Weights of a small image denoising model: widths [64, 64, 128, 256], 203450 training examples.
Rows from block 3 of a small image denoising model, named by matrix and row number. Rows with one number belong to one channel. Each number is 500 + 50 x the weight over its row's rms, rounded and kept within 0 to 999. All counts start at 0. Numbers have three digits each.
After each channel's rows are labels from the 100 images, of 14976, where the channel reaches its highest value: "peak at" is the part of the image that holds the peak. Only what is clearly more common there than usual is listed. The data: regions of photos with short descriptions (Visual Genome). In brackets: how many of the 100.
# convs0: first 3x3 conv (model.mid.0.convs.0.weight, 256x256x3x3, each kernel summed), inputs 64-127
# convs1: second 3x3 conv (model.mid.0.convs.1.weight, 256x256x3x3, transposed, each kernel summed), outputs 64-127

convs0.35:560451525527488436537489507458546430417608479501449383436501483472497489461463487405534473485477481472534513427501543547487559503512407511534514464550473475501496511522453480461398477473499519
convs1.35:564508424402440511504525549470519513485624544438501548506517493430480439544488498543548529598483439573522451541515595463580540598505502485512549564562462613536494507466554484502484606506508512
peak at: top centre (49); bottom centre (48)

convs0.90:556442546531471427509490503457568436448575465481425379442545481525495538475481515422504507466496528471548491422483531547496549518581426496488544451530460439513486510519472480418386490463519538
convs1.90:593514403395424498534526528458517504478620530425499554509497507431478407539484502541543518589500442516507446560509581455575527595464510496512549565560456619540483496482561498505483629504507503
peak at: top centre (50); bottom centre (48)

convs0.15:549460537510561472483495472459560483476531482505513462483514525537488538447486582436484583604571572442495526421562587531511513640564486472513611461534493561560533595517498454487454595598520549
convs1.15:513524441445465542490520418462481504472509511519521550539397501419519443548539425543465432428453475365410441541505485487469452490401533500520472557422499497518474458502566504540497541461506474
peak at: top left (60)

convs0.21:532535497509471521535499610499549497443517542439498491480589475511497451498433513499590535494492465560631483532464505470554563511563505526463452523559414490482508493530464513446518434510471537
convs1.21:497461486469518449485456584511524461478555523455461443453568544495460509454450516457564563593490461624579487454488562493551570556573446461462570452576473553497483565487447462457460530572456521
peak at: bottom centre (57); top centre (43)

convs0.69:497548493536475551569510601450570553507478550472519533513564440517523428534535516550565493437475423535595502604431515473576550503545530540496425537563536493480491462539488539477519481507541538
convs1.69:521464487516548482465488610504506469473558549493504469468580526491494544484485553474592556596501488655610490475514538500587584550589467465498543495570515539514493557503456473496497513565478537
peak at: centre (76)

convs0.11:505561494525493538507521573452558578501499546491509532533533423524555440558550505553550492468464400533563465619486505540560570514487525543515481547585535504510502491520527552478567475534531537
convs1.11:544472448497557488468507609482528476481571557477521477474584501475492523491476533487587564597491516623604469487523553487603584557595446460503522507572507571499472530515463461485486515531493544
peak at: centre (78)

convs0.104:593438545510571465493482482465549454445533477501491445463518516533462572437474575437495606562580549472510502390564554532491526625543461478479577464530497546553532561554492462475414603572506547
convs1.104:548513393409457532485523452439471490452549534496517565523426511401507438555537432539498442474453452397449432540503507476494470523423533484514513574442483519540468488516552491549492584496500483
peak at: top centre (47); bottom centre (45)

convs0.115:498547486524474549542526574467556577509483552500508531530545413550553454549550512548566473449432399548553496625443498509556556508474521551529440547583551503448485498526504547488568486532546535
convs1.115:527470482519564483471508615502525479481555552482522477470595508491492550487479556479592563589503502648616488485525536498595582545596463465506512500563510549499489537509459473488491507538484546
peak at: centre (76)

convs0.13:509548484454472519521493571507525534506442559483494553496544424523503460552568526540578500425459372580555495558457446533526574498504538520500437535529532477455467467530462543513496509512526562
convs1.13:519488530548566519466532613529518491497555551502510493491585487510495579489494577486594566585536516647615505492525529507589586532614493487504510517563527548510506541502482492487520497537485547
peak at: centre (78)

convs0.239:499549480481507533540472570460549542509486538503495551537524428498555431544587522527575448479452395545564473587470511514542579507488514549508481555578526520473485520577504550482543492523540552
convs1.239:549478465519567491461527610483524490481558564484537487481581489477502540511489543486586563588500528625610474503535546508621582553598459466517514524556523570516482520508473472502499510532505542
peak at: centre (78)

convs0.237:445531515506495538534502591496512547547465547508537528499549434510542461556549507556560512434399445574576505562444475526588563520548533512542421540562564445457473430475480519527555488501538553
convs1.237:517468512533558486477493614518523481483548523481500464470593518512488556475475551472585567608510493666609508475503516514572576538592468474492513478582503529502505548483455482474490489548472531
peak at: bottom left (33)

convs0.49:510555515491497542535492572463565554499492555507505541527529431505560459560576529548565475476457404564567447607471514524551564507487522544510482559579544508469499505538512552499559480533527528
convs1.49:536473465518570492467515618493530485483556558480529479480581496478497537497481544491590566590491519635610474493529542502611585545600452470508509513558512568502479527507463474492492511528499543
peak at: centre (77)

convs0.207:516536487516479527512493615488532505440515542434504489472581478512491446479438506501585523497469466574631470528454509469550564508568494521470463516544426476473513482537462514468506429501475527
convs1.207:499459489470518450487456586510527462481553522454460442452570543496460513454452515458567561591493462622581488455491560493554570555572447461460569451574470551500480566488448463457461528571457523
peak at: bottom centre (53); top centre (46)

convs0.48:496544490531475557524513568456546577518486552509506514509525432510560461555563514550554482477444392549549466613453512518549553522476510545527466539572549497449491498524499546505561485543566524
convs1.48:534474472515570486469510619500524480482555554482524480474589501483493543492479547483594563593501502639614487491524535502596588543598462466509513507561504555498486533510464472489489510530489548
peak at: centre (77)

convs0.255:536589449517506510545489574430580563479452546487497560520530428496511415538559514510566446444514404544568482597444505516556537492495547535514435521578514501496491500605469555479524513503528545
convs1.255:529477483520556505430520593496494478454564581506536491475572499464497566515504563482596554592503514633598474481533537514600579550581477460521530536571547546533478544502467465525522512552496553
peak at: centre (77)

convs0.208:550431544506486473469463513468541433453526476475489429438528494489447575422459555435494591535540522496556515377521532543488542597581432445463563460512474467541514517505475448455393537528493554
convs1.208:574517400394436527514512467460495504478590541482488557540435510411507390554509409535509456513421439429454401533505539462519499554425508483487526558479437595530493503521573479507474587513490471
peak at: top centre (52); bottom centre (48)

convs0.253:494578463524508503513508565394550569522486526486472535495525430534560447528545509532533498483473408521572497630503525525563562531523553525503499523590495479517478510532476535470567484522534570
convs1.253:543487447505560497456517589466527490473584575479535502479579489459494527509490530491593554594489530612595472495536556490615576567585469468520528525577519578494465531513472467507495514535500553
peak at: centre (79)

convs0.194:528540502509476529531494612486540495441515540436501483481591478528493459490440514503592533496485460564632485532461512467548564519563501522477460525556418480481512489536471520450511433512470535
convs1.194:494460488470518448488455585510529462481553521454460442453569541493460508454449514457565560592490462621579488454488563492551569553570445462460569450576470554497480563487448463457460527571457520
peak at: bottom centre (57); top centre (42)

convs0.226:579430559515486429506476503464562414438553476475445387451499478530484536450479516423511509475495504470536475393483510551469539527519410498507512451542457436504510502528487471443374487491508521
convs1.226:593519422401438516513539513466509521484630538448515575526497484416491423562501484548534501566476438524505437560529591459571522590463516488524531589535464611545493493486581485520488613501523501
peak at: top centre (49); bottom centre (48)

convs0.183:423500446449472489466499576524477500546471552537495532518529515459520477537598526518573422306458403594573522509441445501518567484536522506524384520481537463500453407513490533552517539473520554
convs1.183:503489565563557513476525605550521488496520533504507485486585496532486597479487569469577572591551509653605504481520516526561582518597502491502490491580522536517516547478472498476511484543475529
peak at: top left (31); top right (26)

convs0.51:529571490474524535518497584462571590516493576470501550523515418494523445543523536530571486443491364550573458563498489559538576506494539514501478556588498510541496510558504520479524487515527555
convs1.51:544484468494550505455523604478518485486594563483510491492579496478486531500490543491594557608510512624605479496522560482601586560604461475502539528579529577521472540513483476496509522542498540
peak at: centre (78)

convs0.224:461488443434478481464495564514481500554466552532505521512516476451522492528609530508558406314473397594560533495456452521522569489553513503543390511473554474515453428528483528573511563487501570
convs1.224:495494566564557518469542602546516488492517545510517501482578489527489604497501574473582572593554524658597510486522515529563581519589512490505480510588523530516504551478481494477513485537475543
peak at: top left (34); top right (25)

convs0.192:479529524538452543501515625484564522432549560437530524503572456481532446524493496529561501507474405558633465520454512508560583472532503558487444543539497493500479473539499532462535458522525530
convs1.192:520454488476515458477465595511521460476563537466475450459573544492471519468463528461572558594500470628590486462504559493559576554581448460472561466576482556509483567499448464469476530568461526
peak at: bottom centre (50); top centre (48)

convs0.19:452497459450454495486503575517479510546458555515498537503528492463502488536588514524576452338482402599569539515454427507527570474539524505518381521480542441476449414482479531556497537469515554
convs1.19:495487561561563520470524606551521486496530541504508486485579496529488598481489574474580569597546511657603508481517518521562581519596503489501491498582523531510506554483472495478512486546473538
peak at: top left (25)

convs0.16:525541498510474528527493612488545494443520538431505478480589477512490460478440508504588519496478459567632484531462510469547559513558489526481460524552420481477510490533468518466510431509479534
convs1.16:497460488471518449487457586510527462481554522454459442452570542492460511455451514458567560591491461622581488455491560493552570553572445461460567450574469552499481565487446462456461527571457521
peak at: bottom centre (54); top centre (45)

convs0.7:586436548513537461491484488442561449454541472482489428461509497542457582434465552428506584537577549473515510388551541527479533617550451470480562455529504526552533539545488463469405591555518546
convs1.7:562509385402453523483527464440475486446567547490518567510434512390507436541531446540507438480462453414462434532507521483506484537438524475514519568466481529553469494518549476553500594516500483
peak at: top centre (53); bottom centre (47)

convs0.129:487564512532508525496533560435524587519497531473501540493520456509577447552490504557545514489484408509567481588497552568561549545506533526530484520607541505503493493494510536494585459525531566
convs1.129:553478434480564483475501598470537488481585558460512484467581499473482519488470524493590561598487515604602475492522552495603572565595444463508523496577489579490473530501456464480473518528485542
peak at: centre (79)

convs0.203:582447562507575465502486472478542463456540471490494457476508519548463553437452561435487609580579554449484509406568559528489508622532470472490604468534498557545530596537501449469421603576504527
convs1.203:533497407418454522498503430453487486465537525487500549517418526404500437533521428532477446448457443371429444529494512482472465519428516486498514557437478519530468488508544490535488579497493477
peak at: top centre (31); top left (28)

convs0.184:593445545510530450488483469451553445447530482484479426490496519545461576427477553424492572525586533465495506389547547524459516606526449480485569449530483529549528546545506472459410592569497525
convs1.184:550510396407456536497530452450483497463564541497523548526438495385514425560527422526498441472451464388445430540516520478504473520418512476517504567442481530552474475517564475542495585493517477
peak at: top centre (51); bottom centre (48)

convs0.252:588452548508553450499492468462554456459535481487484446489494516563470558436467565437489582552585541452488503405559565525463512610526460484488600453534491558547531584550511472458418598588489520
convs1.252:535503411415457534503523439456489492471548533495514535527432505386510427556519419522484439455448461366434437538509516482493464510417507480513504558430483523547476474510555479537498578490514477
peak at: top centre (46); bottom centre (43)

convs0.152:428495450437485494453488572519465506553466548538492535518525509456515482536602520507569421315473401604572518509451438519515558471531524509516392514462544460524454413515484521564513554488496559
convs1.152:503492567566557519476533605549519490495515534510511489488582489536488602481491568473577569594553515660601504481521512523554580515596505492502481496583524531517513544478477499474512482535476531
peak at: top left (31)

convs0.94:498569486528490532507514565455560584501492547491506537536537424534556445557551500553549490472465408537557477625485512541563566514491532540514481533579536502505499486526524548483575481527534534
convs1.94:545474453494558489465505610483526476478579557480523480473582501478492531494480536488589561597489515626608470484525553490600585559597452462503524510573508569502475538513460462489487516535489546
peak at: centre (79)

convs0.240:512556496523474547541513576466558569511500558506507539522551411544564454558554517546572484448435400544566478627433505515547554502486526551521442554581550495455501494527494557496566485542541525
convs1.240:525470479517564483471509615503526482484555554481521475472596509487489544489477553478590564586498501647609485488526543496594585548595457467503520502564509557499486540511458474488491510540490542
peak at: centre (78)