From a checkpoint of a small image denoising model.
Model: 4.11M parameters, norm batchnorm, activation silu.
Training: adamw at rate 0.0047, batches of 64.
Data: trained on regions of photos with short descriptions (Visual Genome), 203450 training examples, 7.3 epochs.
Rows from block 3 of a small image denoising model, named by matrix and row number. Rows with one number belong to one channel. Each number is 500 + 25 x the weight over its row's rms, rounded and kept within 0 to 999. All counts start at 0. Numbers have three digits each.
After each channel's rows are labels from the 100 images, of 14976, where the channel reaches its highest value: "peak at" is the part of the image that holds the peak. Only what is clearly more common there than usual is listed. The data: regions of photos with short descriptions (Visual Genome).
# convs0: first 3x3 conv (model.mid.0.convs.0.weight, 256x256x3x3, each kernel summed), inputs 192-255
# convs1: second 3x3 conv (model.mid.0.convs.1.weight, 256x256x3x3, transposed, each kernel summed), outputs 192-255

convs0.240:505505515520533530548531520511527524515551511529486517530525497521509501541474513488528529536509546512535523482501462487495489534499467481537510447546506536536509502534541489539494469542513522
convs1.240:495489560488488561487528481499502483487499548506505483540482505486499487493486495539550560483518547490496487492487523518508487488497506549485498516494492564506510530477557499544513499483488489
peak at: centre

convs0.122:472503569503477547506542513511518498499517527494489484516509466518512487514483507520556583504490566469499480503479490477493473505464489503500470460516481562506490507488552485541501482472493505
convs1.122:480478538480474548478528479473484478495481535506508478541476479480486479478491514527540544477527532475486480499481530531515477477482508549483473503477511553481534508476546510536523512480482476
peak at: bottom centre; top centre

convs0.11:494512508537532519539521517506545531513558521534496520532519483529511501543466514478520528536500550508528529488504479488493486537491465486536513464552513532543519502538542470535500478548522511
convs1.11:495483556479489553488525479502499480488494544508494484542484501484502484497478497534545556481523544492487488490487518515506487491492487551483500519496481554512504531472550509545516506484485489
peak at: centre

convs0.93:473506572503480549507543512506519496497519524497492486518506464520511485511484505523553581503487564471504482502482488474490473511464487501504475465516485561502491507490554483545499485469496503
convs1.93:479478537481475548478528478473484478494482535506508478541477480480486479478492515527540543477527533475486481500480530531516476476482507549482473504477510554482534507476546510536523512479481477
peak at: bottom centre; top centre

convs0.225:475511566504483541507544512510519498507518530501484488517508462515516490507482510526549576508496571484497477504481492480496472514471482506499464457504482563509497500495549478535496483477495504
convs1.225:479476536480476546477527478473482478494481534504511476542476479480484478477492511525539541476525530472487479499480532533517475476482511545482475501478516551480535509475543507535523512478484475
peak at: bottom centre; top centre

convs0.118:506481530490526540525533504500492513513508529489482498506505527497512494495494504513538544517509544524499538485515422473497498503503481443511517453504480547499460457520542506533473467559499498
convs1.118:505495557508497566493534493495506492497508548503530492551482516494494496497508494544559563492508542488518492495488538505513496492495535566492507523495516576505517529501556469544503500488496499
peak at: centre

convs0.223:472504572503476548504539511507520500499522525495488484517513461521510490513485504516556585495491568477502480500484487480497474507466486500504479458513487563508491504490555487541500481474496500
convs1.223:479478538481474548477529478473484478493482535505508478541476479479486479478491515528540543477526533475486480499480530531514476476482508549482473502477511553481534509476546510536522512480482476
peak at: bottom centre; top centre

convs0.106:509483537498528544533538513503497523515514532490472505510517528504518495510490509516543550519520546526510533483517432473491501509503482453519515453506479552510461469524551512539478477557511507
convs1.106:507493556507495565493534494496505489493508552504529491548484518495492496496504490543560562492508545491513493493492537508516495493495531567492506519498525577506520533500554467541502497488495497
peak at: centre

convs0.7:483497497499472503448509464495513467476465503516499468527439519472460484473511514488499496476524487492507476508499522517494480462476488516481488513464495488473529518454502488501506529446490478
convs1.7:504489465449524472497494507540507482465486508514450489473507494508486516513436499474469463489501510525449513487515467506504527532502433463491516459525464478502491527488476511483483537497484487
peak at: top centre; bottom centre

convs0.183:514480534486522540521536503495488512496501530498492499502507520496518499497501505519536546512520540527494531475526429471501508499512493444516518458497492546500471466517541519530476485559499495
convs1.183:502495556508494565493536494491505493496502549500533492552481516495490497493509495544559563494507543486523492494485539502513491488493541565491505523492521575502519525501555467544500497487496498
peak at: top left; top right

convs0.31:474498570500476546504535517506521499504522524498489485518507468521511491516481505524553584496489565478505479499486488480497476509466483500503477459517486563502486506498554484543498482470498502
convs1.31:480479539481475548478529478474484478493481536505508479542477479480486479478492515528541543477527533475487481500479530531514476477481508550483474502478511553481534509476546510535523513480482478
peak at: bottom centre; top centre

convs0.184:494506493486460498452500465490504469475464491515502469526443519477465489462504521490495486480519478489500476500495525521501478469489487519487485530466502481480535518451490499498513530442491472
convs1.184:510488457451522465502485506536505485467490509513458494457510491505490510511442495476463461492505505522457512494516476503505522529507430460489516461525459472508497523490475514479494533496488493
peak at: top centre; bottom centre

convs0.76:500509514523531526546526520511528527515553512531483518530525495524511502540477513490524525538509549510536517489502461487498488539496469482540507453544508536540507499533536488538499475547517522
convs1.76:496488558489488560487528481499501482485498549506504483542481506484498486492486493538550562484517547491496487490488522515510487488496505548486498515493492566506510529477559497547513500483487489
peak at: centre

convs0.254:471501570505480548505543512511517499500521525492490483517506468520512487515484507520556582507486566468503480504478490478490473502464488502505471460519481559506487505491552485542502483473495506
convs1.254:479478538480474548477529478472484478494481535506508478541476479479486479478491514527540543477527532475486480499481530531515476477482508548482473502477511553481533507476546510536523512480482476
peak at: bottom centre; top centre

convs0.129:490508506549532515540513517519530519509556538539483515546505487517513490545464509471519527520483548494527536495500485488483491554473468501539511456557503531527519490541536458540491480531531508
convs1.129:488485553477493547492520484505496477488489538512490488544487497487503488500479505534538550487533542483475495493486520514500486490486478547477501524496482548511498525474545519541517507489483491
peak at: centre

convs0.208:484481523497462525450517465503514458479469511496500462518447496464454472464515500490522516468508496495506483513488525504491468462473495518473481502473484499471518503439511466505504510448485480
convs1.208:509494457445526478506495507541498482478489508508459495479515463509499512520444517485471471502526506509458511505498474512502520523493415470487516444521459482514496509487484531494509541505489498
peak at: top centre; bottom centre

convs0.23:477509567503484547503540511505523499500525530505490483518505461516506486515485506521551579501488566471497478501486488475490478516464490505505472465515480560502491512490554486542497485468497500
convs1.23:480478538480476549479529479474484479493481535506508479543478480481487479478492515527541543477527532475486482498481530532514477477481507550483474503477511552481535508477547511537523513480482478
peak at: bottom centre; top centre

convs0.65:476507568502481547504543507508518493502521530498488482521504463513510486509482507518551583502488564477497480505482489472489476516466493502504471463515477560502494511487555484542496486468493502
convs1.65:479477537481476548478528479472484479494483534506508478542477480480487479477490514525540543476526532475484481497481531533516477476482507549483473501477512553481535507476546510536522512480482477
peak at: bottom centre; top centre

convs0.169:486493557514506539519546503494524516480521522508496498521488467513496491528468516506532572521499558494497481503483467493506488520471453485525480457502478540527507512511548466548489484484493495
convs1.169:485479544482479552478531475483488481488490541505511476543478489478486478482487507531545551476525539481483477493485531533518480480488510548483480495485515559487529519473550504538516510478484480
peak at: bottom centre; top centre

convs0.26:473504570505479547505542510505524498500520523495488482522504463517508486515487506519553579505485564466505483500480489473489475512466490503502477463517481559506491509492555484544495487469494506
convs1.26:479478537480475547478528479473484478495482535506507479542477480480487480479491515526540543477528532475484481498480529531515477477482505548483474505477509553482533507476546511537523512480482477
peak at: bottom centre

convs0.77:498509515524532524545528525503534538515548525536467515535531518532514516531472530490525532528497544486512515478494465490490499536481461478537505456543474537540515506544539482539502487551513509
convs1.77:498484551490493556483532482504499483481501549510502480548487514486490486494475489532547556480517547500488484481494526523519492493501496544485501511495489562506518529479551496546507507484488488
peak at: centre

convs0.43:474504570504479548507542510505522496500525527497490484518506463518506484514484505522555580504487562471502482504484488472492474514464488502505475462513480560505490510490553484544497488467494503
convs1.43:479478538480475548478528478473483479494483534506508478542477480480487479478492515526540543477528532475484481499481530531516476476482506549483473503477511553482534507476546511537523512479482477
peak at: bottom centre; top centre

convs0.81:473508568505478546505543509511518498503517527497488483517510462516506483513483510521554580504489565471497479502480487476495476510466488501504473462512479564507492508488551484543498485470496508
convs1.81:480478538480475548478528479473483479494482535505507479543477479480487479478491514526540543477527531475484481498481530533516477477482507549483473504477510553482535508476546511536523512480482477
peak at: bottom centre; top centre

convs0.57:477503568510476545502540514511519501499522528496486480514506456520508488508480502523548583500495567478503476498482487481501474517467481498499477459512489567508494494491550487537501479473496500
convs1.57:480479539480476548479530479474485480494483535506508479542477480481486479479491514527541544478526532475485481498481531533515477477482508550483474505478509553482534509476547509537523513480483478
peak at: bottom centre; top centre

convs0.121:488496564509506541520545504498529511480518524508500498523487459514509485528465510501533571520489555493501474506483470492512485520471459489532482453507484540527496508510555464544481485486495495
convs1.121:484479543482477552479530475480485481490490539505511476543478485478485477480489510530544549477526538480484478495484531533518478479487508548482478496483514557488530516472548506539518509478483480
peak at: bottom centre; top centre

convs0.182:478499573497476547506536513508522501498522526502489485516511469520517490517482506524556581495490567471502477506483485479495476508463484499501477462521484565504485503494554487539501480471499502
convs1.182:480478538481475548478529478473484478493481535505508478541476478480486479478491515528541544477526532475487481499480530532514476477481508549483473502477511552481534509475546510536523513480482477
peak at: bottom centre; top centre

convs0.252:492511489490466494456497474486503476473466492519500476524450514482470496470506525492493481481528478486501474502497547528497491475491493525490493543472505478482546520462486504496527539441494477
convs1.252:510489453456516458500483503532503487471491503513465495449508491501490506510446498469459456494501499520462507495514473501508518527507441450487512461522466463507498518489470513474493528495489495
peak at: top centre; bottom centre

convs0.189:502507508532535517543522520508538527513560517534495520531522488524508498543461513480520526536501551509532535493504479483499488546494463487538511464550510535539515498538538472536499482544517520
convs1.189:494485559482489556487526480501501479487494543507499483541483502484501484496480495538548558481519544490489488490486521510506486489493497550482499521495488557508503530475551504546514504484485488
peak at: centre

convs0.245:484510516516536533537526524509537530517556531512475511536528510526523508530456529490530538528497553483514517484493476503491491531478465472526505443541470545525515498543552483539500494552512508
convs1.245:505490555486493554491538485506502486486501555511505484547486510490494491503480495535549552485523548495496489489493523521513498498491487552486506508501486560516516534480548498544519514486495491
peak at: centre

convs0.206:491516512525535525544528520509536534521551527522472512541523511528521512534463530491523533530493552486521513480492473498496492536487468473528507445546476545542516503542548484539499486545514507
convs1.206:504489553483490554488537482503497484485500554509506482546485509487493488499481497534548553484524548497494488491493521520515496496494489553486499509500488562512518532478551501546521507485491491
peak at: centre

convs0.205:508484524491527537532535512499501517514512530507482496511505519502521495496489510510531539522518539524500537493509420479498494510501481451512517447511471544498465463524532509531471462562500496
convs1.205:505496555510497565495536494497505494499510545503531492552485513495494495498509497541557566495510542488517492497487539505512496491494533563492509526494510574509517524501556473547505502490499500
peak at: centre

convs0.179:471504569505479548506543511505520497503523525498491484518508463519507484513483506523554580501485564470501480506481488472490477515464489499505476463513482559505490507490554485543497487465494505
convs1.179:479478537480475548478528479473483479495482533505508478542477480480487479478492515526540543477528532474485481499480530531516476476482506548483473504477510553482534506476546511537523512480482477
peak at: bottom centre; top centre

convs0.61:473508568504480547506544511507518497502523527500489483520509463515507484516484510521552580500488565471499481504482490472490478515465490501505471462516481560507491510488552484542496483466496504
convs1.61:479478537480475547478528479472482479495482534505508478542477479480486479478492514526540543477528531474485481499481530532517477477482506549483473504477511552482535506476546511537523512480482477
peak at: bottom centre; top centre

convs0.99:491515515536530529541526521511542537527561527525482510544524502522515507536463530496528528522493551494520514478493477496487502540479475483535505446553482543540517506540544482536501485546515503
convs1.99:499486552487489553486534481499493483490499548511507482548486506485493485496482499531544555483525546493494484492488522524516490491498487549485499514493481557512518526476553507546521512483490490
peak at: centre

convs0.104:488497497495470502454505467499512468479469506521500466529452518477468483471507513498499492482531489490505472505498538530494485465486493528477494530472504490475541521456495497501517540447490484
convs1.104:508497460458526467501489511544506489472490501512453495464513494511492519520439501470464459496496499526452515489514467497500528531501438456493519461523463467505488522493472512479480532504490495
peak at: top centre; bottom centre

convs0.115:502502516524530532544529520512521530513550515521481510532525499523503500542472520492528535534516544515539523487503458489497486539502471476534506448541504529537508498531539493536493470550513518
convs1.115:495488560490489562487529483500503483487498547506510485543482506486499487493487494539552560484515547490494487491487525512508487489495511548485499517495497565505504531480556495544510497483487490
peak at: centre

convs0.174:504498540524525544535534520518524535519537528510486506525515500516513493529488513514545546516509559509534516488506448469503500540495490497529511464534496549527485497523550487543487470536515512
convs1.174:497486555497485568485530482492495483489500547505515483545481503485493484487493496543556561484514545490496485494489533516512485486497516559485491511490509572497521523483560491543508497483488488
peak at: centre

convs0.237:510487534539526535530524522524516521504538532507490511526528504512527489522486503526535537517505549513539522487513458465502493528488488492521517469541491545516474490527543482535506459548517502
convs1.237:492489553504482567489527484488496484493500542501516489553480504487500485489502499540550562490516541485498487497487533502507481482494523565483491519488518572497511515486565488542501493486487493
peak at: bottom left

convs0.140:492506510516531529542521527508518525513551530539483522533545513521523502532461530485530533540520540504506526477493469499497487527479465472534505447542474532531513505540540506535503489558507526
convs1.140:502489556494497554490541487508508486488505552511509484551485513493491495501484492530547558485521549496502488491491524526516496497493498548487509515500483559517518533483545493545519517487496490
peak at: centre

convs0.138:472506570505477547507542510504522498499517527499491484519504467518509484514483508522553579503488564468504482501482489475491477511464488500504473462516483560506488508489552484543499486469495504
convs1.138:479478538480475548478528479472483479494482534506508478541476479480486479478492515527540543477527532474486481499480530531516476476482507549483473504477510553481534507476546511536523512480482477
peak at: bottom centre; top centre

convs0.191:484518512534532527530528522502560533518558531536477513538509511530523508534454528490529533526489557484517512478495487506486496532471468482526505453550484543533524497548545481531488482547520502
convs1.191:500488550482496549490535485509496484484502546513502484545490505490492490501473498528540553486527545500484489487492522524515496499495477545488506516498474553518517528477549511546522518488490491
peak at: centre

convs0.226:487484491488462514454509463465524466467454493546521439522428497468460476464516530470507496471516487487539457475509490486513455459464485472489492495478492486497497484448507493510499493420490451
convs1.226:503500491442532500508503511547501491461508533519474498494511478512490520522456514494489502500545527518446518510509497534497540532496422506491523458529462514522505526487509523507531546501498497
peak at: top centre; bottom centre

convs0.136:472502566502480548503541509511519500498524528499488482516504460515505488515482510520552582505490564472500479506481487474494475516467489503502474460515478561509489506493553485540497483469496505
convs1.136:480479538480475548478528479473482479494482534505508479543477479481486480478491515527540543478528531475485481499481530532516477477481507549484473504477511552481535507476546511536523512480483477
peak at: bottom centre; top centre

convs0.75:499484540493531546527537509498496527516509532488463499508508522505513497509504502521544548513527547521511529474513433465483506511509487467505511456493490556504453473517550514538468472543507495
convs1.75:504491549513495565490538492495498493494512546508532491553481516494487495492506496541555562489504545493509492491490546512523491492492534563489505521491521578505528524500552469542503495488492498
peak at: bottom centre

convs0.90:483487487503467507470519471475528474470460501562519444510431485469457469471522529469497495479505484488536463482510495490504461462462492480488495490476490488496485482451511494516495498423479461
convs1.90:494501495450527506504515512544497488461499533522466498513505477512491521518463524492487496499550533508443518507505496533498541533490431519488518457530474515512498523486509525510528546505490492
peak at: top centre; bottom centre

convs0.194:471507567504479547506544509509520496501524528498489483520507462517510486516483509524551579502487563468500478502479489474492477515464489504505473464518481559507492509490551485541497485468496507
convs1.194:479478538479475548479528479472482479495482533505508479542477479480487479478492514526540543477528531474485482499481530532516477477482506548483473504477510552482535506476546511537523512480482477
peak at: bottom centre; top centre

convs0.203:484499488505472492457498472493512474480472498521502475527454511480472488475506514497492485478536479490509468508494555536491490472487499534478497539474510482475549522464489505492526538445489482
convs1.203:502494449459515454498488504535504491479486494512464495456509490503489512511447509463455447496497495512459508489508464500505518523500450449489509459519475457501490515489458514472484528498489495
peak at: top centre; top left

convs0.9:474505569504479548507542510505521497499524527497488483520505462517508485511485507523554581501487564471501481503482488473492476515466487500505472462514481561505489508491552484543497487469495505
convs1.9:479478538480475548478528479473483479494483534506508479542477480480487479478491515526540543477528532475484481499481530532516477477482506549483473504477510552482534507476546511537524512480482477
peak at: bottom centre; top centre

convs0.134:475504569505478547508541511509520496499519525494488484516506464517510485511481508517553582502486566473502483502485488475491472510468488498503475461512482564502490506489555485542495484470496505
convs1.134:480478538481475548478529479473484479493483535507507478542477480480487479478491514527540543477526533475484481498481530532516477477482507549483474503477511553482534508476546509537523513480482477
peak at: bottom centre; top centre

convs0.22:485495561509507540519547499501525505480514522504497498526487460513511487527465512500537577517486554495504471506480474495509486517471462487530480452503484542527497512505555463544479484486497495
convs1.22:484479543481478551479530475481485481490490539505511476543477485477485478481489510530544550477527538479485478495483531534518479479488510548483478497483514557488531517473549506539519510478484480
peak at: bottom centre; top centre

convs0.165:486511524512532537546526521510529519510553530512465514532530506521524508540466523496534549533496551498515518485492474493495490531482472469533503446540476545527514500541552484539504501549511516
convs1.165:505490555489493556491536486505501486488502556512507484548486511490492492502483494536550552486522549494499489492493524526514496497489488557484504508501491562515520536481547494544520511486493490
peak at: centre

convs0.224:519484528487513540517526497489493511497495527514477496502495541488511493483512508508534544508523541530499534480534434491508500497511481443515513470489482549498478460514536521527474484559492493
convs1.224:498495553509501567492536496501505492489505546501529491556482519497486498495505489544558564494504542495522496494489542502511497492499538557492509520492513575499520526503555464547496503492496496
peak at: top left; top right

convs0.137:503498537523530542538533518521523537521542529510485507525521497518520490534485514511542549519512551502534516484497451472498498540487492495534505459540498549527490500523551489543487468539512510
convs1.137:496487555495485567485530482493495485488499549505513483546482504485493486489491496543556560485515545490496486493490531520510485486494513560485492509489507572496521523481560493542511496483488488
peak at: centre

convs0.222:489501529511526542542527525506518532515544528522460512524533511523517502522479531494543547533525550501511519486494445481502487532478477478534499451532466543521501495531547499541499490546505519
convs1.222:502490555501494561488541486503507486486509554509515483553484514491489491498487488535554559485513548496503488491495532530517496495494510550488505510498499567509527533485549482542511511486497489
peak at: centre

convs0.167:517490530523530539537530517511528536522532524509481507521514501515511491526492508514538537521504550528536521488514450462499501538502478486529521461522491546526482491529542488540488460545516512
convs1.167:496485555501486565486528484491497482491500545502519485548481509486496485487497494540555560485511544489499487493487534510513485485499522559484493518490514572498515522488560484545502495484488491
peak at: centre

convs0.234:473509568502477547506539514504518493502518529497487483518505463517507485513481508519555578501487567473494481501487487473492475514469490497502472462510480560507492507489549482544498484468496504
convs1.234:480479538480475548479528479473484479494482534506507479542477480480487479479492515527541543478527532475485482499481531532516477477482506549483474504477510553481534508476546511537523512480483478
peak at: bottom centre; top centre